Weights of a small self-supervised image encoder.
Training: adamw at rate 0.0022, 12400 steps, batches of 256.
Data: trained on photos of plants, animals and fungi (iNaturalist), 155796 training examples, 20.4 epochs.
Rows from block 5 of a small self-supervised image encoder, named by matrix and row number. Rows with one number belong to one neuron. Each number is 200 + 40 x the weight over its row's rms, rounded and kept within 0 to 999. All counts start at 0. After the name is the row's rms in percent of the matrix's.
After each neuron's rows are labels from the 100 images, of 14848, where the neuron reaches its highest value: "colour at peak" is the nearest of a few named colours to the mean colour under the peak; "place" is the part of the image that holds the peak. Only what is clearly more common there than usual is listed. The data: photos of plants, animals and fungi (iNaturalist). In brackets: how many of the 100.
# fc1: MLP up (model.blocks.5.mlp.fc1.weight, 512x128), inputs 0-127
# fc2: MLP down (model.blocks.5.mlp.fc2.weight, 128x512, transposed), outputs 0-127

fc1.500,099,244,225,169,215,221,212,144,140,185,240,271,201,207,188,220,178,206,245,183,192,196,203,190,153,190,135,185,241,207,213,247,220,208,152,194,207,243,240,207,194,209,219,207,167,183,226,224,256,173,241,150,168,174,117,270,128,303,219,199,265,236,151,227,200,162,248,180,181,218,224,218,159,244,164,210,181,222,213,224,155,234,179,298,227,219,178,187,163,228,227,138,293,218,145,199,188,215,148,196,278,232,166,180,156,176,261,200,168,229,260,147,233,218,145,203,122,232,220,179,264,203,59,238,233,241,148,200,226
fc2.500,093,176,232,199,180,202,247,241,205,195,253,160,199,184,217,142,232,158,206,71,207,239,106,186,218,196,223,209,226,117,186,200,221,190,157,257,212,166,274,183,197,189,193,231,279,233,137,168,225,141,167,196,185,209,165,206,219,222,155,261,187,216,247,231,258,224,233,139,202,230,192,232,163,219,193,154,202,255,240,250,178,257,190,145,252,239,233,195,178,127,161,238,146,184,206,278,213,190,205,168,166,279,201,198,172,174,210,264,223,178,235,247,218,272,141,209,240,183,174,186,162,176,323,147,234,187,178,257,233
colour at peak: grey (76)
place: centre (48)

fc1.293,111,171,185,231,233,101,160,253,178,136,202,220,149,178,224,221,202,117,171,174,188,159,201,206,184,244,185,179,305,210,149,206,181,171,226,212,168,226,191,258,152,247,194,225,209,222,206,185,234,184,266,322,231,204,236,290,252,176,164,178,216,147,244,175,185,274,223,219,177,136,265,192,267,149,224,215,225,223,159,227,196,234,190,170,188,226,193,143,144,191,140,109,157,232,232,156,239,191,209,216,234,201,147,153,272,190,235,167,228,137,225,195,263,212,235,221,225,194,230,193,162,254,198,209,163,259,230,220,143
fc2.293,118,209,199,194,173,233,240,197,150,235,201,100,204,229,206,130,211,159,224,218,255,180,114,128,147,183,259,236,223,182,215,156,253,188,201,198,239,181,198,150,224,226,215,150,205,134,181,133,215,236,182,118,209,182,149,162,206,193,201,218,140,194,124,233,222,161,245,130,244,265,182,194,190,208,216,253,185,145,166,201,229,217,199,221,178,117,230,232,239,210,153,190,181,246,162,195,119,133,238,223,144,225,235,187,159,196,207,353,228,262,216,179,173,214,195,192,252,158,187,176,174,209,246,163,172,261,177,158,194
colour at peak: black (44)
place: top right (35)

fc1.335,091,122,260,230,198,161,211,200,312,229,100,267,184,213,211,186,217,164,247,206,277,158,192,220,181,148,140,196,196,170,222,131,207,122,188,207,185,171,217,160,143,146,233,177,169,204,192,100,201,202,233,250,214,144,208,202,233,259,200,166,143,216,209,221,196,219,262,145,141,148,202,169,168,244,255,218,196,208,228,219,297,202,205,199,146,193,241,227,234,191,175,204,201,186,127,204,137,249,247,204,277,277,123,220,253,196,198,269,244,176,200,197,216,196,209,201,201,237,219,185,244,149,208,233,204,216,209,266,215
fc2.335,087,252,218,185,150,232,249,186,200,139,147,90,191,158,152,251,253,206,195,224,189,213,244,189,172,156,281,188,154,192,205,280,182,286,175,145,255,166,160,217,208,172,177,183,233,166,265,292,156,155,194,212,220,223,143,147,227,175,210,200,183,197,194,138,216,187,239,217,261,163,181,184,190,247,186,176,167,185,251,161,187,222,113,150,230,201,127,204,237,201,160,179,211,201,207,184,274,119,199,235,168,170,251,217,223,201,193,210,208,324,186,259,223,159,184,196,167,177,172,266,214,153,169,196,128,197,155,212,223
colour at peak: pink (30); white (27)
place: bottom left (36)

fc1.13,091,226,252,116,171,268,158,192,190,167,238,195,185,220,188,163,155,154,225,164,189,219,136,229,150,188,197,178,172,214,240,265,246,153,183,215,202,222,184,254,198,124,233,129,170,237,271,206,188,178,242,255,248,183,224,209,218,222,233,235,275,235,204,214,210,200,267,271,177,212,198,182,175,149,199,181,265,224,185,227,160,211,150,178,180,155,253,226,222,299,260,220,194,130,116,202,135,203,219,236,222,154,212,202,114,131,162,223,183,147,205,164,205,252,203,221,128,202,237,198,285,211,146,143,208,213,149,226,257
fc2.13,091,125,193,197,191,190,275,181,254,188,172,227,151,208,171,197,268,174,108,185,249,239,180,215,207,214,188,194,214,213,202,182,153,207,242,202,203,162,248,152,238,209,152,187,214,202,146,177,209,169,224,181,258,250,227,189,233,122,198,149,171,145,257,263,264,245,156,228,179,178,220,112,210,211,174,191,219,214,158,225,170,209,236,195,171,189,177,165,170,132,150,264,220,184,227,156,272,204,224,316,112,129,221,175,258,226,199,157,197,221,106,252,216,189,252,150,248,232,244,124,207,177,260,244,214,202,216,169,177
colour at peak: grey (86)
place: middle right (32)

fc1.279,100,207,209,175,193,240,263,212,259,154,190,191,232,162,208,269,253,228,170,174,202,184,244,231,151,232,189,168,225,261,205,189,200,210,252,178,209,262,179,162,167,210,159,158,195,155,286,238,257,176,158,211,158,184,119,213,154,179,158,241,178,235,194,267,168,164,300,197,206,191,203,146,246,242,256,218,207,163,247,234,187,198,176,175,122,175,222,122,228,168,250,183,183,173,224,119,237,190,99,220,227,196,208,201,216,133,260,267,209,256,169,175,220,197,227,145,119,161,211,139,202,161,101,209,207,173,166,160,185
fc2.279,122,258,249,252,162,171,210,212,187,282,144,242,184,173,256,214,215,183,170,134,249,221,187,204,167,177,149,189,119,250,200,203,205,210,182,185,204,207,183,287,171,167,168,219,184,205,279,201,152,190,253,238,234,126,195,158,202,237,224,134,247,188,147,223,220,214,193,243,160,168,177,240,239,210,186,121,200,210,252,271,204,170,135,147,227,264,188,199,243,251,106,198,220,207,226,253,133,243,181,152,271,144,148,226,158,180,229,164,217,159,241,200,223,224,280,220,197,275,229,244,238,207,160,185,202,162,252,267,206
colour at peak: black (72)
place: top centre (28)

fc1.266,102,219,198,190,243,140,219,176,245,238,145,180,210,154,259,184,268,207,229,211,202,171,213,270,246,191,145,168,158,254,197,146,163,196,181,132,257,195,208,199,205,132,236,228,197,124,243,182,186,189,126,159,161,249,189,217,148,161,188,181,176,158,188,211,224,141,219,136,275,190,223,222,166,222,160,207,235,147,83,217,211,184,144,179,192,171,218,189,186,170,221,179,198,170,155,209,199,234,177,221,262,263,255,266,202,244,207,215,217,175,190,147,236,227,226,160,128,255,214,214,276,228,89,184,222,157,150,162,288
fc2.266,107,206,179,201,202,206,253,142,139,188,192,154,167,246,77,162,181,257,183,240,176,243,222,159,165,213,224,244,224,151,207,285,199,258,235,175,246,202,252,169,176,218,238,163,220,164,130,233,158,189,228,233,235,150,98,184,192,200,201,153,153,178,180,247,170,210,186,216,177,222,236,210,224,135,241,157,206,98,242,132,245,224,158,228,185,190,244,168,299,165,248,262,153,203,213,208,187,154,273,263,116,175,167,185,204,150,198,238,133,215,203,215,174,141,171,155,242,200,211,189,193,231,168,213,174,183,219,223,221
colour at peak: pink (44)
place: centre (27)

fc1.298,107,222,270,171,194,167,176,282,206,169,223,208,183,193,206,195,171,147,244,150,216,187,185,257,243,179,173,182,180,198,198,208,216,183,171,279,112,183,217,229,128,191,116,195,257,256,269,163,243,173,228,276,155,184,254,252,252,186,225,211,139,211,275,234,191,243,220,204,215,125,231,215,168,160,216,158,257,224,194,237,142,248,134,140,183,254,187,184,183,174,123,187,188,182,155,234,230,223,179,185,256,274,214,171,171,188,234,221,228,124,242,159,271,224,174,238,131,245,236,196,224,171,195,172,218,267,221,209,265
fc2.298,121,249,157,215,234,188,176,188,215,173,196,193,208,147,226,217,278,211,195,204,153,187,232,265,190,174,160,222,267,150,206,176,181,213,246,170,217,281,141,297,211,254,183,181,203,174,169,113,217,218,202,187,100,211,172,228,160,132,187,139,306,217,157,192,158,166,201,216,171,145,178,206,225,207,195,228,143,196,279,173,225,178,335,191,136,202,194,218,196,233,264,241,204,128,195,203,277,224,200,231,256,182,216,216,189,212,171,224,215,195,144,199,182,217,217,122,220,230,197,152,157,240,241,204,135,217,188,146,159
colour at peak: grey (76)
place: top centre (41)

fc1.345,102,167,267,233,158,230,228,188,278,189,146,194,180,163,200,189,153,207,236,232,245,167,191,203,263,196,142,224,198,237,254,191,243,129,169,216,217,167,298,190,172,170,204,247,251,248,216,124,215,177,229,170,233,192,173,144,150,244,187,218,262,231,234,204,210,231,161,210,205,180,132,276,229,258,150,180,239,245,260,230,204,244,294,148,112,200,168,227,208,174,166,251,243,172,186,287,180,189,223,194,195,197,229,225,237,286,198,180,258,156,209,262,207,256,146,175,201,155,207,167,298,165,191,221,205,188,161,219,214
fc2.345,108,111,181,194,213,208,245,229,151,141,169,179,233,203,203,247,226,255,209,264,128,245,215,178,176,234,253,173,244,182,192,219,131,219,212,234,238,157,192,144,217,236,225,153,261,241,198,270,256,136,191,204,224,239,245,214,217,221,184,243,115,159,242,139,169,215,208,170,253,276,185,197,196,233,154,232,234,239,165,219,204,173,135,209,312,215,154,212,208,155,202,188,249,158,205,118,228,222,194,148,171,210,212,208,288,225,221,194,151,193,169,207,161,149,131,177,227,124,128,248,161,175,214,260,218,228,177,235,206
colour at peak: white (59); pink (26)
place: centre (28)

fc1.342,107,181,270,149,187,309,218,183,204,232,218,215,124,189,182,191,150,238,173,174,258,228,201,173,187,191,191,146,180,237,278,182,219,245,184,235,136,211,115,173,203,178,131,175,269,177,160,209,228,171,222,199,195,191,228,217,166,245,162,240,289,201,212,227,191,251,227,159,184,176,132,232,218,225,208,252,190,226,253,232,199,201,187,269,208,231,220,180,226,303,253,250,173,188,151,119,125,217,200,159,224,194,130,247,182,86,209,221,213,216,180,254,191,187,205,235,212,189,173,131,251,200,215,160,198,279,247,235,210
fc2.342,122,167,156,252,247,141,279,138,123,172,226,215,218,246,130,165,181,215,189,241,167,233,231,129,134,250,221,284,227,219,146,245,135,178,208,204,213,201,218,250,217,231,175,189,212,183,203,185,181,151,166,199,261,197,195,233,197,237,197,152,83,173,210,234,170,194,192,240,207,260,235,185,202,174,166,130,219,253,226,178,155,169,147,242,279,279,163,208,215,97,196,169,271,189,265,198,189,169,153,165,120,182,206,192,208,237,202,263,174,287,185,182,233,170,161,192,190,201,189,223,168,173,200,189,251,182,207,171,173
colour at peak: grey (77)
place: centre (33)

fc1.203,117,197,225,208,185,226,175,123,214,224,125,174,263,140,222,224,264,202,210,281,195,121,221,264,124,266,212,252,261,185,187,152,238,139,227,208,215,224,238,217,166,162,199,220,153,168,150,263,203,170,159,210,211,224,208,171,167,217,211,273,219,171,178,236,277,168,99,219,183,213,208,198,179,190,188,270,279,204,219,235,241,214,256,196,212,93,181,141,153,225,213,199,170,232,211,196,160,185,169,189,198,159,241,246,157,146,227,213,276,255,161,248,246,241,198,204,207,262,188,235,194,158,203,191,240,233,207,126,159
fc2.203,107,232,172,250,228,193,200,226,251,246,192,207,196,177,228,232,210,206,196,223,182,224,211,198,185,209,125,266,231,214,230,126,197,245,230,157,237,222,288,255,180,182,209,248,208,287,204,175,19,141,198,202,189,165,180,156,148,189,201,192,259,194,140,209,223,239,198,158,250,190,176,220,185,210,140,259,216,240,183,173,154,183,277,265,196,200,172,165,206,243,212,185,171,232,233,258,184,218,181,165,245,238,175,231,228,260,160,212,257,205,251,193,239,236,238,155,165,257,133,221,217,176,137,254,267,232,249,174,161
colour at peak: white (40)
place: middle left (29)

fc1.212,089,187,150,195,275,196,291,207,102,172,227,209,190,212,215,213,183,188,191,231,131,269,190,187,197,238,253,263,211,187,161,242,165,199,255,252,182,254,157,167,219,259,152,175,175,168,179,275,258,171,193,173,175,267,240,244,209,169,237,196,186,165,247,198,200,204,122,248,220,282,207,181,260,147,252,202,200,221,197,232,147,177,224,244,232,199,108,196,149,191,274,229,253,214,278,210,254,151,190,211,140,150,211,178,225,228,241,157,126,226,175,171,213,141,247,228,266,166,124,221,179,202,217,186,193,214,212,195,164
fc2.212,088,163,160,236,164,257,202,172,270,188,176,235,155,204,170,222,228,168,187,199,211,176,244,257,202,176,174,171,210,197,263,303,235,199,168,185,239,157,224,218,203,183,224,271,249,198,215,216,204,154,215,227,262,211,171,159,184,186,198,134,217,247,266,211,216,248,269,287,260,199,210,185,189,215,85,215,251,180,192,230,171,309,139,146,201,187,146,191,184,193,201,182,222,185,218,184,274,186,177,216,214,218,207,238,284,211,111,115,217,242,142,248,240,130,174,200,226,227,210,121,246,161,240,200,174,170,182,244,203
colour at peak: brown (57); black (32)
place: centre (32)

fc1.377,089,235,183,207,187,182,184,229,254,214,132,174,221,131,200,306,191,144,257,203,163,222,242,230,177,285,138,179,213,187,176,164,178,268,246,153,199,177,214,194,238,156,183,251,202,164,146,221,207,133,234,205,231,214,244,185,161,223,128,227,189,227,232,168,196,237,177,180,272,180,208,223,190,205,177,218,331,285,111,253,247,199,132,183,241,173,182,153,195,184,215,168,144,223,246,203,242,267,159,202,188,233,253,250,230,209,267,122,225,166,169,249,230,172,189,128,217,241,159,197,212,180,181,237,225,215,232,203,187
fc2.377,091,269,179,236,238,162,210,212,219,234,246,161,170,219,191,204,262,124,199,175,282,248,228,161,178,189,154,300,245,171,174,147,208,195,210,128,268,226,302,265,271,281,192,224,201,207,187,195,141,162,192,177,223,188,154,188,205,157,185,197,214,177,195,211,208,240,261,161,227,170,257,218,179,179,158,211,201,185,204,202,197,134,212,195,206,212,183,194,184,203,202,177,215,215,208,234,233,180,223,248,222,300,221,118,246,286,222,209,226,231,248,186,223,208,263,188,137,325,229,233,205,177,101,236,183,200,240,191,197
colour at peak: white (45)
place: top centre (40)

fc1.399,104,178,136,220,199,287,171,115,178,132,213,269,202,161,184,210,174,173,251,248,222,243,245,211,210,288,203,193,262,148,188,247,175,233,291,262,214,274,220,231,195,217,196,200,207,199,182,221,247,134,193,157,162,242,219,236,185,188,198,256,265,181,268,260,153,224,175,222,213,191,181,202,239,170,202,248,289,224,162,253,162,210,243,192,223,194,215,195,167,166,284,239,180,153,229,182,258,218,159,134,184,183,227,203,198,203,212,139,139,149,215,180,206,153,219,151,247,144,222,159,219,296,139,190,190,239,201,158,164
fc2.399,112,215,98,213,207,298,203,226,265,140,159,184,223,207,193,266,184,227,267,213,202,172,216,135,186,216,240,171,225,168,207,245,277,203,217,264,208,232,153,155,206,170,193,152,231,212,226,240,241,178,126,236,176,195,170,131,186,145,253,265,215,217,226,194,190,144,273,190,312,224,158,268,250,233,178,244,217,126,225,223,193,220,211,170,127,177,193,254,188,246,178,167,203,229,209,208,266,141,115,208,156,192,272,244,163,218,157,187,186,206,211,179,207,197,221,175,182,129,173,204,222,182,163,169,186,181,232,273,211
colour at peak: black (26)
place: centre (90)

fc1.115,101,221,273,186,186,167,146,158,267,177,194,199,166,191,253,145,217,191,264,219,232,236,172,280,270,180,187,167,167,217,221,190,210,198,185,210,216,177,241,234,200,170,235,192,210,193,194,144,231,171,212,241,154,177,222,220,149,153,239,220,200,202,261,259,196,201,213,164,169,168,216,163,146,133,176,184,247,190,157,221,215,249,148,176,105,134,253,148,230,199,148,297,243,128,115,262,215,216,265,226,211,232,240,209,171,241,168,245,216,120,169,166,226,242,181,173,179,270,261,148,279,180,188,148,217,191,163,195,266
fc2.115,104,148,203,199,236,131,232,164,175,189,171,214,191,177,139,195,258,224,85,255,246,282,184,196,153,240,91,222,208,230,192,242,129,228,220,192,223,194,225,267,242,217,144,158,167,184,198,143,230,145,225,176,248,201,234,220,165,206,239,160,152,230,227,214,237,232,158,287,179,220,258,165,205,193,164,181,209,202,222,230,185,220,231,230,229,266,162,175,231,160,205,225,256,125,238,148,285,190,165,240,144,159,194,174,218,216,277,209,201,273,142,234,236,186,230,169,229,237,211,130,155,214,248,211,216,236,172,169,166
colour at peak: grey (84)
place: centre (31); middle left (25)

fc1.492,105,143,203,280,223,192,228,201,238,158,113,171,217,149,236,192,269,150,223,218,210,225,206,276,255,274,194,232,215,146,194,218,173,129,167,186,257,220,203,227,218,223,240,238,118,99,212,175,200,178,163,137,176,220,176,229,152,199,172,150,144,180,232,286,200,221,209,183,235,184,232,144,187,206,143,218,243,260,155,216,213,182,176,124,216,193,149,205,149,178,180,215,208,191,228,263,204,253,152,174,264,284,275,191,219,258,257,144,193,196,217,182,261,212,209,128,204,243,241,234,210,210,163,175,225,153,249,194,218
fc2.492,108,219,143,228,202,238,176,161,190,191,185,245,118,280,124,201,169,226,221,274,211,187,266,163,221,217,258,208,227,151,173,244,209,216,225,248,208,227,231,181,211,220,209,186,227,195,157,221,180,256,237,260,232,205,143,137,192,192,227,127,221,156,177,212,152,217,213,236,208,175,247,243,222,117,194,160,180,113,308,149,251,221,170,229,179,226,227,189,260,130,252,246,167,210,183,215,251,148,256,283,103,147,204,165,225,144,180,204,145,183,201,200,118,169,194,229,194,187,227,183,161,224,193,246,152,198,169,208,236
colour at peak: brown (49)
place: centre (55)

fc1.256,095,238,181,245,148,194,194,182,203,159,213,176,209,150,156,278,189,221,184,168,139,179,254,135,252,237,221,254,267,198,183,188,230,231,267,186,171,202,223,236,152,214,163,274,173,202,231,265,238,166,160,143,111,173,135,138,175,200,152,242,208,144,214,168,225,168,201,197,164,215,164,275,204,239,199,214,196,209,187,245,132,206,236,159,177,226,114,185,166,146,169,216,196,239,272,204,245,153,176,147,239,224,235,212,176,225,293,199,206,274,230,241,207,222,147,127,205,132,235,218,190,130,143,227,199,202,191,145,146
fc2.256,103,172,202,188,190,260,244,209,209,267,160,205,162,232,173,170,231,188,222,124,296,238,204,182,192,143,189,178,162,258,265,243,224,199,205,179,230,135,210,189,272,202,247,174,267,177,228,199,236,259,279,168,240,263,194,206,110,237,205,225,219,168,141,192,200,238,188,157,221,148,205,151,187,201,224,165,162,217,184,213,194,202,209,204,184,155,183,241,215,194,229,266,183,152,96,176,165,203,205,217,219,205,174,217,229,218,119,216,199,139,171,232,181,148,292,181,307,194,198,175,303,217,162,195,147,123,221,253,205
colour at peak: black (85)
place: top right (38)

fc1.414,111,236,115,232,181,229,272,177,231,170,203,236,155,133,204,233,213,236,232,280,231,177,228,141,186,264,218,238,252,190,193,182,206,175,261,223,273,262,202,237,175,164,180,208,214,280,200,236,196,191,183,248,226,201,201,149,201,140,184,254,265,113,207,189,265,142,197,219,252,206,154,243,276,168,256,231,282,108,210,224,236,195,215,155,146,164,183,203,167,182,176,176,197,172,237,212,223,120,140,208,217,170,245,250,183,170,284,170,207,244,151,215,199,173,252,144,212,180,242,147,212,175,198,159,176,214,261,195,174
fc2.414,107,248,210,259,109,206,223,190,214,234,163,203,149,239,240,204,228,221,206,260,207,237,182,129,175,247,260,270,222,232,185,206,180,255,279,163,257,169,298,238,190,188,209,189,211,293,258,254,79,190,177,176,248,149,149,98,194,174,180,225,214,136,157,189,233,250,179,185,174,191,189,201,195,181,179,215,217,186,273,230,216,190,228,223,184,204,222,162,270,240,157,263,162,248,195,234,164,201,272,169,199,213,187,205,216,143,259,195,202,236,227,185,196,233,254,135,220,230,185,169,215,171,201,224,258,159,212,175,137
colour at peak: black (46)
place: top right (32)

fc1.103,095,220,191,204,175,180,222,142,139,135,253,291,237,175,177,260,128,220,139,242,251,225,180,216,174,183,119,173,230,265,219,242,200,214,244,271,189,193,202,205,159,223,173,226,233,226,245,190,262,189,251,222,184,151,181,210,225,188,306,179,229,220,264,188,197,212,180,228,153,213,172,217,260,190,355,178,222,199,213,237,103,214,256,222,187,211,162,204,217,216,180,204,203,150,184,118,230,192,281,255,218,129,137,194,207,196,209,159,163,159,240,203,204,199,215,192,268,152,212,165,192,205,197,239,180,182,174,226,158
fc2.103,092,170,194,182,184,315,168,260,236,211,182,189,171,157,218,223,229,171,259,180,129,131,172,237,224,169,205,166,191,164,257,229,248,148,168,224,269,182,266,133,282,193,230,188,197,216,194,252,235,184,218,239,227,242,155,175,172,228,142,231,224,214,170,218,157,263,263,185,260,164,212,233,168,197,142,282,221,176,124,204,202,293,173,161,172,96,250,169,175,245,166,166,139,216,162,261,203,201,185,212,211,272,243,224,205,224,231,213,201,193,184,223,214,241,216,226,213,161,247,193,208,284,226,224,160,140,181,191,234
colour at peak: brown (50)
place: centre (49)

fc1.146,093,219,168,159,202,211,168,197,126,190,264,237,266,214,199,127,105,250,176,169,189,126,196,185,159,125,151,151,164,185,232,223,287,188,195,248,181,202,181,135,129,161,156,137,267,223,234,215,223,158,202,210,205,167,191,207,195,231,227,169,238,248,187,223,152,172,256,237,163,207,177,241,222,213,303,205,221,168,220,237,146,181,224,249,176,198,233,269,209,189,195,179,234,145,146,147,182,189,193,178,215,117,103,240,148,155,173,236,210,193,151,236,199,215,164,252,158,162,193,146,240,214,223,188,154,238,142,186,248
fc2.146,096,191,216,215,179,239,175,204,275,217,157,149,105,165,179,253,224,211,152,213,210,244,266,245,233,290,165,190,254,189,216,279,132,301,232,190,218,157,232,262,216,209,223,221,156,182,152,221,215,170,248,272,159,215,162,169,211,202,149,188,230,220,208,220,203,179,148,265,247,174,219,242,234,146,160,183,262,183,225,223,231,256,216,190,202,165,208,174,181,188,253,243,187,240,232,214,223,206,200,289,170,193,235,194,262,199,215,178,275,152,231,207,189,98,170,150,202,226,154,254,198,251,177,256,198,258,281,206,168
colour at peak: grey (83)
place: middle right (35); centre (34)

fc1.144,100,121,238,176,160,280,209,222,203,214,174,196,156,163,184,205,223,224,166,223,291,298,134,161,223,192,266,160,144,138,237,260,179,186,184,239,264,169,166,226,242,175,179,217,219,241,161,162,212,173,241,209,234,172,178,205,228,177,228,278,236,208,261,184,161,269,180,200,205,231,177,158,171,161,190,172,217,231,187,215,217,209,230,208,203,212,216,198,188,300,177,247,239,224,107,248,178,227,276,172,75,168,220,217,245,218,175,238,174,147,219,259,179,179,225,221,159,185,206,199,276,228,218,157,197,283,226,202,250
fc2.144,100,212,224,194,260,120,176,188,189,153,232,286,241,195,161,222,274,175,214,147,218,140,146,145,138,211,123,236,224,219,191,200,140,135,210,243,238,243,206,252,250,216,194,234,170,179,226,123,122,176,202,162,219,197,268,202,161,248,163,206,241,171,209,228,153,170,196,207,258,136,203,252,214,207,210,195,231,212,202,219,182,231,215,170,240,283,168,247,191,179,211,207,177,130,293,181,298,209,110,203,253,198,197,189,185,185,231,165,224,236,191,191,184,209,210,152,174,231,198,118,169,194,204,253,201,97,192,219,151
colour at peak: white (40); pink (34)
place: centre (44)