{
  "model": "self-supervised image encoder",
  "dataset": "photos of plants, animals and fungi (iNaturalist)",
  "train_examples": 155796,
  "image_size": 32,
  "crop_scale_min": 0.3,
  "horizontal_flip": true,
  "color_jitter": 0.6,
  "method": "simclr",
  "arch": "swin",
  "norm": "rmsnorm",
  "norm_position": "pre",
  "hidden_act": "gelu",
  "mlp_ratio": 4,
  "head_dim": 48,
  "fused_qkv": true,
  "bias": "all",
  "qk_norm": false,
  "parallel_block": false,
  "inner_norm": false,
  "patch_size": [2, 2],
  "depths": [4, 4, 4],
  "widths": [64, 128, 256],
  "projector_hidden": 1024,
  "projector_out": 128,
  "projector_hidden_layers": 2,
  "temperature": 0.2,
  "init": "kaiming_normal",
  "residual_init": "none",
  "optimizer": "adamw",
  "learning_rate": 0.0022,
  "beta1": 0.9,
  "beta2": 0.95,
  "eps": 1e-06,
  "max_steps": 12400,
  "batch_size": 256,
  "epochs": 20.4,
  "lr_schedule": "wsd",
  "decay_fraction": 0.4,
  "final_lr_fraction": 0,
  "warmup_steps": 1240,
  "weight_decay": 0.1
}
Rows from block 8 of a small self-supervised image encoder, named by matrix and row number. Rows with one number belong to one neuron. Each number is 500 + 40 x the weight over its row's rms, rounded and kept within 0 to 999. All counts start at 0. Numbers have three digits each.
Before each neuron's rows are labels from the 100 images, of 14848, where the neuron reaches its highest value: "responds to" is what is common among them. Only what is clearly more common there than usual is listed. The data: photos of plants, animals and fungi (iNaturalist). In brackets: how many of the 100, against the usual share in percent.
# fc1: MLP up (model.blocks.8.mlp.fc1.weight, 1024x256), inputs 0-127
# fc2: MLP down (model.blocks.8.mlp.fc2.weight, 256x1024, transposed), outputs 0-127

responds to: order Passeriformes (53 vs 25)
fc1.126:426483512518516470526434557554554427461518568498498480482459469528537458482567520500576457506470446459532503396526531547511499449451521493442538489532535504484440453494477526508512552514452603435460543394442476548503471564544499461442515519545524502551539462602445503501507473539497502493469513492460515494493575488519519489533489480520490460534463482505515500564489465478482479450467
fc2.126:522436487527519571566444453548543517459493528465470551485543543464472563483471526494568518470504473496565463447460480483538489483478463520449536443505490496468414470479465511467448537467464511562539481502551473470433520504443443552503486522459485445490532519515509489467468464509463537550448489491548522530502503450556482450564446474467540546552464488495445548511512467463470531535550

responds to: order Anseriformes (25 vs 5.5); family: Anatidae (25 vs 5.5)
fc1.605:433503534533456492450551576487446446492460474529555490532490468564544437522518498445467484524470511494461485531495544520499518485545535480578472521533468551564537509539534566513520524566482491497440548461430566568549548448565552452452556508484505521474478462535425533530518551523552446438514549532518468490481550509488531561470529555535483513482510502533570454488456511578549509465473
fc2.605:451528526452464478460528541468452472538469478532533453540448453551526447534543463465462450532462542524452540512541529525458528509528532480540449544536529534547538538537539506543542464544538462462454538453440540533550529468543541461460546466539523550465457459493455529540542547470547464451533546548458459457461546529451553551456552535547464440453540529538536457463461523520534461467477

responds to: order Anseriformes (34 vs 5.5); family: Anatidae (34 vs 5.5)
fc1.730:434461521540449500456552543472444454484457481502561490486437519557543447500508490441495512523489490463481481523482549497502526494526501485572460519494447541556499466504519578503495538534461499496461534444449566543535540470563533446475550529473495523471547480533426530546506561534555457473522551515544460485499560499473516533487504560521493484528483520550535492509494540685550501468481
fc2.730:454520531450472477460525536464449474536469479530524458538453455546520461527529463461451456536478547527454547498536534525470524499520522479554442534532529526545534538533535511555546462548544462463448552449449545527543526470540546467448546461540524553460458453506460526541531544479539453443541539541465468448460546525449542555449551540545465451457538536535544456464459534505539467470472

responds to: phylum Chordata (98 vs 60.9); class Aves (96 vs 55.1)
fc1.73:397477467488424570503520511517537488539492447499544454488467530518565477525505526452539445565532511462517491411518559425415535483434563463541517504509467515549492538507462605491637563506445532465472516406484490509556547481540513466503542506528458491524459446513494520507512511578552451433538484577585514481468539504462564523520525539524466491484487498495514483588466465581495416477471
fc2.73:475480482557499526534454454514523576451560516439445477468546490471457551485452574504570514438495458523555449441454443440561456432473480476495519425465457464431387443460442532522463520511449521533508492491539476475507453521469484481521497549483496507556541555548516488523431508542532532535531523499568471559489539504465471485555525509507507519578491488516496455500502429468483468523513

responds to: class Aves (92 vs 55.1); phylum Chordata (92 vs 60.9)
fc1.448:484452464484461478529425526525518457562446502451498519452432509500523474428502505507566525516470531509502533368525556494521556447469556471539488484518481550556453520562546477469548532522423537533464461464443465518520522501530521442529548554527515515469473487551461450512473506546477470496509515558489553426472525463550522526484462503485485435472485550491528470534500454454471498469448
fc2.448:545434479547534538547448436561552506432509535452491560497529545494530538490477514543547514509515480478542446433430512483537492473469502561437545498506477478474470453485456479470447528453460511527520488483531482496454504459473452558525501553449487420505531517537497510469453480555489515536504476478565535547514484422561483438536453445475515541564447469497454530532503455475477545514557

responds to: class Aves (84 vs 55.1); order Passeriformes (58 vs 25)
fc1.531:455478540524524450493458525536469509434499437482467519493457526586508490492466448490539453470464529495500497424475516524426533394504487475454516443449454497464509450510531627476508510511490482547504492474475558476514522447499497515543592471537509553506469486585472479569548511534523416517537499523509589484435538521493562483506488527484459479498511525519545518537474500525447488487483
fc2.531:528467484572494536562441428525477543474588511462462496490554511480478566518437551498562525433510466497539448413440411450581448448467490478472513466455448526453436435469478561527471525494455501523557487517525483476506498538452476499556481525464507513521543552576510502511467507531517543533509494497555482560496542499487486492558492472486540525558486482519502453497520474501470462531513

responds to: order Passeriformes (60 vs 25)
fc1.327:497511492495456491481462504546496545444518512491581454497429458507526495536493504517520480533539498512476475394535498526476478433510510539515482532521517551527500495536524618505578464504488432457458491460501492528499461524522477506499460512502528524467402465463496486568500494594485385473508547547534504460475461552484540456514520538490503482431496456500516467522509459580451445562475
fc2.327:489477463534478558565473477536466535480578505459464480471577486474453518466447579496557514452470487477511417367484425463554462389453526476476557488443449521450439461487467593538508508505501537522542477486503477453513487500450468524587518518466513507506564568568494496527489487566515532522498483521567509566486555505497478470530497447486547527561500490524535500526486478507464472537473